Rows from block 9 of a small image classifier, named by matrix and row number. Rows with one number belong to one neuron. Each number is 128 + 24 x the weight over its row's rms, rounded and kept within 0 to 255. All counts start at 0. After the name is the row's rms in percent of the matrix's.
After each neuron's rows are labels from the 100 images, of 14976, where the neuron reaches its largest size: "responds to" is what is common among them; "colour at peak" is the nearest of a few named colours to the mean colour under the peak. Only what is clearly more common there than usual is listed. The data: stained colorectal tissue patches (NCT-CRC-HE-100K).
# gate: MLP gate (model.blocks.9.mlp.gate.weight, 1024x384), inputs 96-191
# fc1: MLP up (model.blocks.9.mlp.fc1.weight, 1024x384), inputs 96-191
# fc2: MLP down (model.blocks.9.mlp.fc2.weight, 384x1024, transposed), outputs 96-191

gate.447 007 [128 128 128 128 189 128 128 128 128 128 128 128 128 128 128  86 128 128 128 128 128 128 104 155 128 128 128 128 128 128 128 128 128 128 128  86 128 105  65 128 128 162 128 128 128 128 128 128 193 128 128 128 128 128 128 145 128 128 128 128 128 128 128 128 128 128 205 215 128 128 128 128 128 128 128 133 114 128 128 128 128 128 128 128 128 128 115 128 128 128 102 102 128 128  86 136]
fc1.447 005 [122 128 125 128  85 128 128 128 128 128 157 128  66 128 128 128 128 131 128  85 128 128 128  18 128 164 128 128 121 128 128 117 132 128 154 128 128 212 128 128 128 128 128 148 124 128 128  69 128 128 128 108 128 128 128  94 128 128  82 128 128 128 128 128 128 128  25  67 128 128 128 128 128 128 128 128 128 128 128 128 128 128 128 128 128 128 128 128 128 128  94 128 128 128 128 128]
fc2.447 008 [128 128 128 128 128 128 128 128  99 128 104 128 128 168 165   8 128 144 128 122 128 128 128 146 128 128 128 112 128 128 128 128 153 128 128  57 128 128 105 128  94 145 128 128 163 128 139 117 128 128 128 128 128 128 128 128 128 128 129 128 196 133 128 128 128  73 128 128 152 118 128 126 128 128 128 104 128 124 128 158 148 128 128 128 128 128 102 206 128 128 128 224 128 128 128 128]
responds to: tissue: normal colon mucosa
colour at peak: brown

gate.725 184 [136 159 128 128 128 128 149 136 166  97 128 144 157 128 113 112 106 128  77 123 141 131  83 106 111 125 149 160 150 132 128 132 128 144 128 108 135 125 147 128 134 145 143 128 128 119 128 171  86 107 128 139 117  77 128 114 128 128 179 117 102 137 126 128 115 128 171  92 128 169 124 146 128 209 128 115 130 119  74 128 167  56 128 116 102 128 118  73 119 111 134 126 143 178 120 164]
fc1.725 176 [128 128 128  97 128  85 128 128 151 153 142  81 128 130 129 117 141 139 119 126 155 123  94 143  78 115 128 103  92 107 128 114 136 138 145  99 174 118 136 128 105 134 141 164 128 128 144 128 128 128 110 128 103 138 168 145 160  80 128 128 159 119 128 124 131 119 128  38 144 128 128 141 128 108 107 126 125 168 128 148 109  81 167 128 144  96 133 128 148 180 137 128 156 130 127 140]
fc2.725 164 [131 143  88 143 128 133 128 128 122 128 134 128 130  99 142 205 128  92  97 143 144 128  83 150 146 128 128 128 101 182 128 131 128 128 128 128 109 139 162 105  87 128 119 143 128 128  99 128 128 128 108 147 152 128 141 145 158 119 128 172 128 148 110  94 128 174 138 106 128 156 148 136  85 130 102 119 128 138  96 122  59 128 128 128 177 133 128 139 120 128 128 164 176 170  99 174]
responds to: tissue: mucus
colour at peak: pink

gate.687 009 [128 128 128 128 128 128 128 128 128 128  92 128 187 133 128 128 156 128 128 113  98 144 128 150 128  65 128 128 128 124  51 108 128 101 129 128 108  86 128 159 128 128 128 128 122 128 128 128 193 128  90 128 128 128 128 145 128 127 128 128 128 128 128 171 128 128 104 189 128 128  63  86 128 128 128 125  92 140  89 128 128 187 128 186 114 128 128 128 128 128 186  88 128 184 128 128]
fc1.687 010 [128 128 128 143 128 128 128 128 143 128 134 128 128 149 137 158 155 128 191 128 163 128  74 106  96 128 128 107 128 128 128 128 131 128 128  76 128 128 123  55 128 128 128  87 128 128 128 128 128 165 128 128 143 162 128 128 128 123  98 128 128 190 128 128 128 128 121  50 128 128 165 131 128 128  84 128 128 128 142 128 128 128 128 128 200 128 128 128 102  91 128 153 199 128 128 128]
fc2.687 007 [128 128 128 128 128 128 150 128 128 128 128 128 109 128 192  74  87 193  93 128 128 128 178 128 128 128 165 128 128 128 128 128 128 122 128  83  60 128 128 178 128 128 128 147 149 128 128 133 154 101 128 128 128 128 128 128 128 128 128  89 163 128 128 136  93  52 128 128 146 176 128 184 157  53 128 128 128 128 154 128  78 128 128 155 128 128  68 184 128 128 128 164  99 159 112 105]
responds to: tissue: normal colon mucosa
colour at peak: brown

gate.325 007 [150 128 128 128 128 128 125 128 128 128  92 128 128 128 128 128 128 128 128 128 128 128 128 128 128  64 128 128 128 154 128 128 128 128 128 128 128 128 128 128 128 128 128 128 128 128 128 128 128 128 128 128 128 128 156 128 128 128 128 128 128 114 128 128 128 128 128 128  88 128 128 126 128 128 128 108 128 128 128 207 110 128 128 230 128 128 128 128 128  31 190 128 128 128 128 128]
fc1.325 005 [128 128 128 128 128 128 128 149 128 128 128 128 128 128 128 164 128 128 167 128 158 101 128 128  89 175 128 128 114 111 128 162 128 128 152 128 128 128 128 128 128 128 128 117 128 128  72  89 128 128 128 128 128 128 128 128 128 128 173  75 128 128 128  59 128 128  72  34 128 128 184 128 128 128  96 128 128 128 128  35  66 128 128 128 128 128 128 128 121 154  70 128 128 128 144 101]
fc2.325 006 [128 128 128  62 128 132 128 124 128 128 101 128 128 128 186 128 128 201 128  78 128 128 128  63 128 128 128 128 128 128 128 128 128 128 128  69 128 128 128 128  92 128 128 128 128 128 128 128 165 128 128 128 128 128 128 128 128 112 128 128 186 128 128 128  71  20 128 128 128 128 128 168 169 128 128 128 128 128 128 184 128 128  99 211 128 128  86 128 128 128 128 167 128 128 128 128]
responds to: tissue: normal colon mucosa
colour at peak: brown

gate.439 249 [117 114 137 119 114 110 152 128 106 135 129  91 154 128  93 137 137 108 133 120 128 143 127 159 130 100  88 153 154 152  83 127 168 107 137 135 128 101 128 134 128 132 172 132  94 122 140 145 170 128 137  84 107 103 117 136 163  96 172 136 162 128 124 173 124 128 206 123 137 108 128 108 132 143 105 128 161 138 176 112 115 177 134 128 192 113 146 145 123 113 126 128 158 118 137 170]
fc1.439 217 [104 120 106 103 131 124 182 103 108 129 112  61 130 129  96 137 145 128 112 110  90 115 154 120 147 147 124 146 139 146 121 149 109 128 155 137 139 141 129 140  92  94 179 108 128 117 134 131 159 101 128  90 112 146 131 140 128 114 161  91 128 128 113 132 147 127 182 128  95  78 138 122 112 199 127 122 146 128 178 128 128 162 108 151 133 128 137 141  90 127 128 133 168 106 133 101]
fc2.439 186 [172 173 109 128 122 157  98 165 125 132 155 128 128  98 165 131 105 158 155 128 128  99 125 133 103 128 149 100 104 113 115 146 147 148 124 128 128 128 177 147 104 146 128  88 158 126 111 128 144  96 131 151 127 159 163 129 115  95 128 162 121 111  86  91  86 118 128 100 128 142 150 147 128  89 122 113 128 133 113 141 154 116 162 123 128 128 119 117 128 143  97 183 158 123 114  92]
responds to: tissue: mucus
colour at peak: pink

gate.561 012 [128 110 128 177 138 128 115 128 128 128 154 114 128 110 128 128 121 128 128 128 195  94 115  94  95 148 128 128  86 128 165 128 102 128 196 128 151 128 123 128 128 136 110 128 174  81  79 128 117 101 136 128 112  90 128 161 142 105 128 128 144 128 120 152 207 128 104  87 143 128 128 160 127  76 115  83 115 128 160 128 156 100 128 128 136 128 128 121  87 123  99 121  74 124 128 105]
fc1.561 014 [139 128 208 206 128 128 125 125 128 128 100 128 128  75 151 181 128 104 128 152 128 149 128 136 132  97 128 128 142 102 179 128 128 128 183 131 137 170 153 175 128 150 128 128 128 104 154 128 128 128 103 128 128 128 168 128 150 128  75 128 128 121 125 128 176 128 128 128 128  96 128 155 128 128 121 108 128 106 128 128 176 128  86 128 128 132 110 130 112 128 110 125  62 104 112 128]
fc2.561 011 [110 128  90  87 145 128 128 128 128  97 128 128 128 148 143  78 115 128 128 121 128 128 144 128 137 128 128 128  96 123 136 128 128  91 131 128 128 128 157  80 128  98 128 128 128 170 128 151 128 128 189  94 178 140  96 143 128 128 135 125 137 128 128 160 145 128 128 128 154 128 111 114 132 103 103 128 164  79 128  95  92 128 128 128 144 147 128 161 115 102 128  73  97 106 165 108]
responds to: tissue: normal colon mucosa; tissue: lymphocytes
colour at peak: brown

gate.311 228 [128 147 149 122  85 111 133 128 100 153 105  89 158 123 173 128  98 141 116 130 136 142 136 128 116  59 120 106 126 167 132 111 142 128  80 128 163 163 111  50 125 115 118 131 118 137 126 138 156 159 105 155 134  97 121 118 158 172 110 110 149 122 125 113 114 125 126 145 128 139 158 149 128 104 154 134 174  95 135 128 152 137 105  96 123 128  97 126 106 166 113 127 128  71 118 135]
fc1.311 203 [107 133 107 177 175 118 168  98 157 107 145 242  71 128  70 100 119 100 110 114 124 158 111 165 160 151 119 122 162 109 142 128 134 132 128 178 116 108 123 123 148 127 159 128 151 119 175 130  66  88 163 128 127 143 132 128 124 126 108 104 128 128 128 148 171 137 138 128 164 128 116 109 161 105  88 138 128 140 115 128 130 109  75 142 125 142 128  96 171 113 132 120  93 181 124  96]
fc2.311 181 [132 183 128 180 115 120 128 108 156 128 128 195 128  97 117 110  80 128 115 115 125 148 138 132 128 128  97 162 128 103 145 137 164 110 109 139 100  93  93  74 132 109 128 116 104 128 160 140 133 117 152 128 130  93 128 128 129 139 116 121 123 128 125 143 139 128 109 128 130 103 128 131 125 116 117 120 157 185 173 138 111 104 128 102  89 128  97 101 186 147 114 122  44  95 145 108]
responds to: tissue: adipose tissue
colour at peak: white

gate.388 026 [142 139 121 175  92 128 128 113 153 128 151 125 187 128 124 130 104 122  93 101 133 188 128 127 148 128 143 166 151 117 148 128 128 164  92 116 128 145 151 128 127 128 136 128  80 127 148 104 144 128 124  83 162 128 128 184 166 164 129 128  92 120 155 141 128 118 132 128 128 157  98 165 121 133 130 117 137 160 157 133 176 116 128 132 120 128 119  48 128  95 128 128 132 135 111 128]
fc1.388 030 [128 128 150 128 154 128  92 128 120 125 129 162 132 128 128 128 100 128  95 128 128 138 154 103 143 123 128 140 137 176 128 141 128 115 128 145 130 128 126 162  86 128 139 141  90 156 128 128 131  96 123  96 174 186  83 130 128 155 144 128 128 116 110 139 100 110 128 156 177 128 144 139 141 128 128 128 117 128 128 118 169 191 105 128 128 156 128 107 128 124 113 130 128 114 128 135]
fc2.388 029 [128 102 128 158 128 143 102  99 134 128 128 126 128 128 106 128 102 146  82  88 147 126 131 111 128 128 122 134 128 167 180 128 123 128 128 128 129 105 128 128  97 117 123 128  89 117  99 121  90 106 101  96 128 178  94 106 114 128 140 132  88  98  93 131 128 120 128 131 178 166 128  95 128 155 166 153 103  89 109 108 167 125 113 128 122 156 128 137 137 138 133 140 128 127 128 128]
responds to: tissue: adipose tissue
colour at peak: white

gate.359 205 [137 133 130 136 124 113 140 149 163 151 127 128 164 128  97  98 120 138  99 135 127  89 134  97 134 128 128 180 138 130 105 156 135 136 147 131 145 118 102  86 127 121 139 133 134 127 110 151 119 128 128 108 155 172 158 147  63 125 136 137 145 104 128 131 144 133 128 115 148 127 126 119 131 117 150 128 128 118  74 128 126  85 152 169 133  32 139 155 135 162 149 130 112 138 120 139]
fc1.359 193 [121 123 136 107 172 161  63 114 158 139  74 120 133 127 119 109 126 102 109 128 128 148  95 114 135 119 123 153 146  99  93 106 149 122 111 122 121 104 128 157 150 106 123 128  98  99 145 140 102 112 127 128 135 157 110 152 128 148 133 140 128  86 139 141 128 111 177 129 141 113 149 112 128 116 135 137 100  84 140 114 145 138 171 160 143 170 136 136 127 181 130 129 134 113 128 155]
fc2.359 173 [ 93 115 159  97 161 164  28 140 114 145  66 142 112 142 112 101 110 117 128 128 107 128 101 125 132  83 127 104 128 128 128 120 116 127 128 128 106 125 103 136 136 128 137 129 128 128 178 128 160 128 126 147 138 114 106 148 128 156 134 136 147 128 136 128 128 133 144 128 145  99 118  90 128 132 128 121 128 108 128 112 175 104 143 173 119 216 128 161 128 122 145 128 147 149 166 128]
responds to: tissue: mucus
colour at peak: pink

gate.197 007 [128 125 165 128 128 167  77 122 120 160  91 128 128 128 156 128 128 128 128 128 128 128 128 128 128 128  56 128 128 130  53 125 128 128 171 128 128  74 128  93 117 128 102 128 139 128 181 128 142 128 128 128 128  84 128 128 128 128 128 187 128 128 110 132 125 133 128 128 141 128  82 128 128  36 128 128 128 164 128 128 184 128 174 128 128 124 128 128 106 128 161 128 128 128 128 128]
fc1.197 006 [128 128 128 128 128 128  51 128 112 128 115 128 128 128 128  90 128  99 128 169 128 174 128 128 128 128 154 128 128 128 128 128 128 128 128 101 128 128 128 128 197 128 128  85 128 128 128 135 128 128 128 128 128 128 128  95 128 112 128 128  65 128 128 212 128 128 128 128 128 128  71 128 128 179 183 128 128 128 128 128 175 128 128 128 128 128 128  21 128 128 128 128 128 128 115 128]
fc2.197 006 [147 128 128 128 108 128 128 162 128 132 128 128 128 128  58 128 125 128 128 128 128 128 148 128 128 128 128 128  95 128 128 128 109  93 128 128 128 128 128  86 193 128 128 155 142 119  69 128 128 181 154 128 111 128 128 128 128 143 128 128 128 128 128 128 128 128 104 128 128 128 128 128 128 218 191  89 128 137 128 128 173 128 128 128  74 128 163  78 140 110 128 128 128 128 128 128]
responds to: tissue: cancer-associated stroma
colour at peak: pink

gate.458 234 [127 143 116 159 128  58 174 121 172 128 128 136 152 126 144 140 102 128 142  95  92  80 100 128  88 160 128 146  98 127 130 139 137 118 120 138 175 128 119 151 198 128 134 119 164 128 134 113 147 165 103 128  79 128 106  97 142 137 110 135 128 159 128 127 143 192 131 128 117 128 108 104 119 176 134 128 116  91 168 151  89 117 104 128  90 119 138 201 156 103 144 114 100 107 142 147]
fc1.458 209 [ 72 128 114 120 179 169 128 121 124 117 130 150 128 125 104 128 123 100 140 124 128 131 144 170 148 117 128 166 164 116 141  91 137 130 107 148 116 137 106 127 128 110 149 181  60 133 129 147  63  88 151 176 153 121 159 160 107 162 116 128 177  94 128 145 101  95 102 128 128 123 127  92 143 115 117 101 116 150 103 142 111 128 128  72 128 136 147  92 128 152 100 139 129 124 119 116]
fc2.458 202 [129 125 134 134 178 105  90 127 139  91 128 158 158 135 128 134 104 128 118 128 124  92 131 123 118 128 128 128 131 105 130  81 128 145 121 157 183 117 140 111 160 124 128 111 133 150 126  97 113 134 114  74 140 149 154 106 128 145 117 119 147 119 117 128  78 128 128  99 128 137 131 109 137 153 128  77 113  94 135 177 131 137 127  95 134 157 128 136  87 133 128  99 149 174 130 155]
responds to: tissue: normal colon mucosa; tissue: mucus
colour at peak: pink

gate.314 050 [ 78 158 128 128 128 128 105 128  86 128 128 128 139 128 166 134 131 126 128 102 128 103 163 128 170 161 128  90 116  73 108 128 128  90 142 128 128 128 148  99 175 143 128 128 106 137 206 152 113 177 148 138  78 128 128 172 114 122 147 168 167  98 128 128 128 128  98 127 127 128 122 128 128 128 128 153 150  81 201 174 128 164 142  78 128 128 128 156 128 106 128 128 130 133 123 128]
fc1.314 051 [128  88 128 128 128 130 148 130 160 128 128  59 168 133 128  82 135 128 128 149 117 128 110  50 128  95 128 128 140 128 128 128 128 182 110 128  82 128 149 207 128 100 144 128 128 100 128 128 128 128 128 152 133 160 149 123 101 177 122 103 128 102 136 168 128 128 143 130 133 128 138  79 127 128 142  72 128 128 103  74 125  92 140 135 128 128 132 128  98 128 128 128 128 131 139 128]
fc2.314 041 [130 128 157  84 128 128 139 167 128 130 128 116 133 112 139 128 128 128  80  98  97 128 145  60 115 103 131 128 162 128 148 102 140 155 130 128  86  93 128 135 128  99 155 187 128 128 131 128 141 139  82 177 139 128 128 139 116 125  82 117 128 128 113 163 148  76 128 128 167 159 128 128 128 177 128 128 128 128 100 123 128 137 128 150  94  66 132 133 140 128 111 157 128 128 163 128]
responds to: tissue: cancer-associated stroma
colour at peak: pink

gate.191 257 [157 134  92 150 126 128 125 128 131 129 105 128 128 128 135 128 128 128 166 133 109 142 192 107 128 157 128 142 105 137 131 122 128 105 146 138 170 127 124  97 148 139 150 117 143 134 146 117  79 135  69 110 116 141 118 114 138 128 142 120 134 146 139 158 141 138 114 140  78  93 134  98 136 111 128 118 138 176 128  84 106 130 152 113 119 133  91 150 172 171 104 140 159  95 129 128]
fc1.191 240 [188 100 142 190 132 150 125 135 125  97 105  91 142 130 176 134 140 139 170 141 117 188 198  98 124 148 129 143 142 130 114 128 137 118 153 114 124 130 100  88 117 126 152 138 134 128 119 114 125 130 103 128 155 128 108 115 132 140 154 107  96 127 137 128 156 134 154 126  62 128 128  84 124 149  90 126 139 141 109 126 128 138 127  99 107 113 101 111 162  97  94 121 168 132 130 112]
fc2.191 184 [102 134 140 100 100 108 149  95 157 128 126 126 124  86  70 103 128 130 137 117 132  78 125 152 127 126 143 127 128 133 148 122 167 165 120 113 103 133 141 148 162 126 128 144 146 128 143 139 153 153 128 128 117 116 129 123  97 128 110 134  97 154 163 123 168 108 135 134 112 128 160 150 161 101 159 155 147  81 128 136 148 109 132 101 121 128 135 135 128 152 135 196  55 130 128 212]
responds to: tissue: mucus
colour at peak: pink

gate.473 150 [127 152 134 137 104 103 103 143 112 115 128 121 101 134 139 151 155 187 126 138 144  71  89 124 115 144 116 151  63 128 130 122  92 129 189 101 128 128 128 115 161 128 136 142 141 156 154 133 149 174  82 128  96 122 131 126 150 213 154 137 128  87 128 122 138 128  63 123 128 104 127 128 152 144 146  77 153 128  65 109  51 105 136 130 124 106 134  87 128  80 110  93 129  98 116 113]
fc1.473 158 [146 122 128 145 140 157 115 140 126 120 126 106 133 134 175 113 144 128 133 125 106  92 148 177  93  90 135 128 138 123 124 118 138 110 128 128 128 118 174 129 176 137 131 119 153  76 128 109 168  91 128 150 134 126 123 139 128 128  82 143 128 128 127 109 122 109 128 112 128 162 135 119 133 107 143 124 128 181  93 106  74 110 128 124 140 123  78 128 120 118 113 139 108 171 128 118]
fc2.473 155 [128 125 152 128 147 160 164 148 113 128 128 128 119 123 149 108 128 130 144 124 128 122 187 140 128 124 129 111 128 128 171 145 128 129 128 128 115 124  93 128 164 128 128 131 168  74 128 157 158 138 134 149 128 110 107 128 139  48 128 151  70 120 104 109 161 133 143 128 128 128 110 100 135 143 146 124 156 165 200 128 128 118 151 120 133 128 121 164 119 106 150 128 128 183 128 128]
responds to: tissue: adipose tissue
colour at peak: white

gate.604 182 [ 91 110 142 128 128 128 170 102 120 132 135 135 113 125 116 131 128 124 132 129 169  96 133 128 128  76 128 131 145 128 140 131 141 117 129 137 140 105  83 116 171 128 119 129 115 121 116  95 134 151 128 147  58 115 128 122 126 121  99 122  92 103 119 140 149 144 157 154  78 156 115 121 118 122 137 160 128 128 123  95 163 100 110 128 140  95 128  68 154 156 111 126 112 128 122 115]
fc1.604 175 [111 122  81  97 128 128 119 126 102 114 128 175 116 122 127 119 111 123 178 114 126 163  84 127 128 154 122 106 144 156 128 156 128 131 140 128 142 128 128 128 128 126 113 128 130 103 148 105 128  83 113  69 136  76  78  66 110 151 104 111 142 161 128 147 128  80 128 145 110  84 128 128 136  88 120 110 113 119 124 109 131  88 128 112 120 128 118 119 157  93  94 148 105 128 128 108]
fc2.604 190 [120 150 116  77 128 131 128 123 128 123 129 137 103 112 164 135 145 134 136 175 103  98 117 146 123 125 116 108 147 148 133 128 168 102 119 143 144  97 128 115 183 144 132 109 129 139 128 128 128 156  99  67  84 108 128  93 120 133 101  77 180 137 149 145 159 119 131 145 128  90 111  96 136  86 132 141 122 112 151 124  98 145 142  79 119 152 128 112 145 128 128  87 129 180 153 141]
responds to: tissue: normal colon mucosa
colour at peak: brown

gate.460 050 [100 128 128 106 128  69 128 128 122  95 117 128 128 127  80 128 170  84 128 130 128 144 138 110 128 106 148 158 183 150 128 128 128  90  91 130 104 128 128 106 176 128 115 135 101 160 118 143  96 128 170 128 150 128 128 110 108 167 128 193 128 128 128 128 129 128 128 193 128 128 128 128 128 128 128 128 128 153 119 132 128  80 147 128  96 128 128  78 166 201 125 128  96 123 128 191]
fc1.460 047 [116 128 109 128 128 186 105 148 140 114 121 136 128 128 120 128 128 142 128 126 128 134 128 128  90 109 128 128  96  68 174 128 110 187 128 128 139 128 128 144 102 122 194 128 103 131 128  70  90  29 128 128 151 111 128 150 140  94 128 128 147 123 125 141 118 128 100 128 128 131 128 128 124 128 128 128 108 128  85 128 141 129 128 128 117 146 118 218 148 113 128 154 112 128 128  50]
fc2.460 043 [128 128 128 149 128 128  79 128  95 158 128 128 128 142 144 161 114 172 114 128 118 128 128 128 127 113 128 128 128 128 128 128 137 144 128 128 128 128 128 143  64 121 143 121 128 128 128  70  85  49  94 132 128 128 128 149 131 120 112  82 100 128 128 144 114 139  91 128 153 128 128 128 128 128 128 129 128  56  76 128 153 155  67 128 146  92 133 195 128 128 128 128  87 148 151  49]
responds to: tissue: mucus
colour at peak: pink

gate.121 021 [ 53 128 151 128 128 128 128 137 128 128 128 103 128 125 128 128 128 128 128 128 128 128 128 170 111 148  95 128 128 128 128 124  93  77 128 120 128 128 179 128 181 196  87 128 128 139 128 155 102 194 128 128 128 128 128 162 128 128 128 133 128 128 124 128 128 148 128  68 128 128  91 128 128  56 128 128 128 175 122 128 128 128 128 128 128 128 128 127 124 128 128 148 128 128 121 128]
fc1.121 014 [128 128 128 128 128 128 125 128 161 128 128 140 128 128 128 128 128 128 128 128 128 147 128 128 128 128 128 128  78 128 194 134 149 143 128 128 128 128 128 128  99  91  96  49 128 114 128 128 128 128 128 128 128 128 128 128 128 178 101 128 137 128 128 128 128  95 128 173 128 128 128 128 128 129 140  27 128 128 129  80 128 128 116 128 128 128 128 128 133 128 128 128 128 128 128 128]
fc2.121 017 [128 149 128  62 128  93 128 128 128 128 128  92 128 220 128 128 104 138 105 128 128 128 128 128 128 128 128 128 128 128 128 128 128 128 108 131 128 128 106 135 143  78 128 128 183 128 128 128 128 128 128 128 128  93 128  95 128 134  54 128 128  87 128 128 155  29 128 128 128 128 128 128 128 128 128  93 128 128 128 128 128 128 128 128 128 128 128 128 128  55 128 128 140  68 128 128]
responds to: tissue: cancer-associated stroma
colour at peak: pink

gate.172 231 [132 128 104  89 148 114 112 149 112  82 134 160 111 128 125 128 128 128 172 143 107 110 128 124 139 143 178 113 150 150  94 128 122 129  94 138 137 120 143  92 172 128 125 125 144 150 118 128 139 121  53  96 151 128 125 128 151 128 127 119 114  94 119 144 128 147  47 170 113 100 128 108 128 107 152 128  90 182 103 176 105  80 128  80 128 119 131 118 141 128 128 119 113 179 135 152]
fc1.172 213 [120 115 127 166 103 162 111 120 128 156 129 128 128 127 128 122 132 128 109 128 143 142  74  90 128 105 103 141  79 111 154 105 122 165 128 132 128 141 115 139 154 128 149 128 138 128 128 128 153 111 213 150 161 102 134 154 142 108 153 134  74 144 135 140 127 128 195  76 150 135 128 197 128 128  87  91 173 148 153  92 106 128  80 128  95 128 143 134 128 164 156 125 139 109 128 128]
fc2.172 223 [184 137 159 128 129 121 128 142 100 150 125 162 132 182 170  98 120 128 121 162  97  91 131 117 128 115 114 122 157 117 144 128 112 128  92 128 139 137  75 101 107  97 100 165 222 108 128 172 116 121 128 153 140 109 126 125 141 129 131 126 153 121 126 106 132  96  96 128 103 128 166 128 102 159 129 129 140 128 125 150 106 115 128 110 109 129 131 128 128 128 130  88 102 139 138 134]
responds to: tissue: mucus
colour at peak: grey

gate.252 019 [105 167 186 152 128 110 128 128 128 128 128 177 128 120 145 172 170 134 139 128 128 141 151 128 128 128  78 128  92 162 128 128 128 132 134  90 128  92 116 145 128 128 135 128 128 128 128 128 128 128 128 128 135 119 171 128 145 128 128 128  69 128 128 119 128 128 128 102 128 159 128 128 128 174 141 118 128 167  90  60  62 158 127 140 128 159 126 143 128 128 128 128 116 164 128 108]
fc1.252 019 [123 144 128  74 128 128  96  89 152 128 128 126 162 128  93 128 154 128 128  86  90 120 128 128 128  88 128 128 124  88 178 128 128 128 128 107 128 128 128 150 141  90 134 128 179 128 128 133 128 128 106 128 128 171 186  79 159 123 128 128 104  70 128 131 128 128 128 128 128 128 199 135 168 128 105 105 128  80 116 128  64 142 128  98 161 214 128 137 128 128 128 146 142 128 128 164]
fc2.252 021 [132 128 192 128 111 129 138 115 172 157 128 187 127 128 139 172 149 128 128 108 128 104 128 157 132 142 128 107 128 103 128 128 128 174 126  75 159 142 104 128 128  95 128 121 152 128 128 104 108 174 128 128 127 128 175 128 128 128 108 128 128 128 143 148 128 128 174  95 128 114 128 128 139 128 144 128 112 128 142 111  43 137 128 156 128 155 107 146 128 124 155 128 128 128 128 128]
responds to: tissue: mucus
colour at peak: pink

gate.440 009 [  2 128 128 128 128 128 128 128 128 128 128 128 128 128 128 128 128 128 128 128  36 156 128 128 128 128 128 128 144 128 128 128  94 128 128 128 128 140 128 128 128 209  57 128 128 128 128 219 128 203 128 128 128 110 160 169 128 128 128 128 128 109 128 128  97 128 128 128 128 128 128 128 158   4 128 128 128 128 159 128 128 128 128 128 128 129 128 128 128 128 128 128 128 128 128 128]
fc1.440 009 [ 25 128 128 128  80 128 128 128  67 128 185 128 128 128 128 176  92 128 128 128  55 128 128 128  81 128 128 128 128 128  69 128 128 128 128 128 128 128 128 128 128 128 128 128 128 128 150 128 177 128 128 128 128 128 128 128 128  97 128 128 128 128 106 128 128 128 128 128 128 128 128 200 128 128 128 255 128 128 165 128 128 128 128 128 189 128 128 128 128 128 128 128  86 128 128 128]
fc2.440 013 [ 36 128 166 128 128 128 128 128 156 128 137 128 128 128 128 128 128 128 143 164 128 128 128 128 128 128 128 128 128 101 128 137 128 167 128 128 128 128 128 128 158 128 109 143 128 128 128 128 128 128 128 128 128 128 128 128 145 128 148 128 128 128 128 128 128 128 128 128 128 128 128 153 128 128 128 187 128 128 194 128 128 128 128 128 128 128 128 128 128 128 128 128 128 128 128 153]
responds to: tissue: cancer-associated stroma
colour at peak: pink

gate.624 021 [128  99 128 128 128  80 128 128 108 128 128 167 128 128 167 110 128 178 128 128 128 128 138 125 128 182 128 128 128 147 128 128 139 130 128 128 165 128 128 128 128 128 128 128 128  86 109 140 160 128 128  80 120 128  39 128 128 128 164 128 128 209 128 128 128 145 128 128 128 150 136 112 134 128 101  95 128 128 128 128 128 128 128 128 183 128 128 128 128 128 128  92 128 128 110 129]
fc1.624 020 [105 128 128 128 120 128 128 128 159 156 128 121 128 126 128 128 128 168 123 179  66 128 134 130 128 128 128 128 112 127 128 144 128 155 128 128 130 128 128 128 128 182 128 128 128 128 134 126 132 128 128 128 128 128 128 128 128 177 128 128 128 128 143 128 128 128 128 128 128 133 128 128 186 134 128 128 106 128 128 128  98 175 128 128 128 171 128 113 170 106 128 128 128  78 106 128]
fc2.624 012 [128 128 128 128 109 115 128 125 174 128 128 128 128 128 128 128 153 109 128 128 109 128 128 128 128 128 128 128 128 130 128 128 128 156 128 128 149 128 128 106 128 128 128 180 128 128 168 128 128 128 128 152  81 113 149 117 128 128 122  75 114 128  53 128 128 128 128 128 131 102 185 128 132 128 128 128  93 128 128 128 165 128 128 128 128 128 128 120 118 128 128 128 128 140 128 128]
responds to: tissue: adipose tissue
colour at peak: white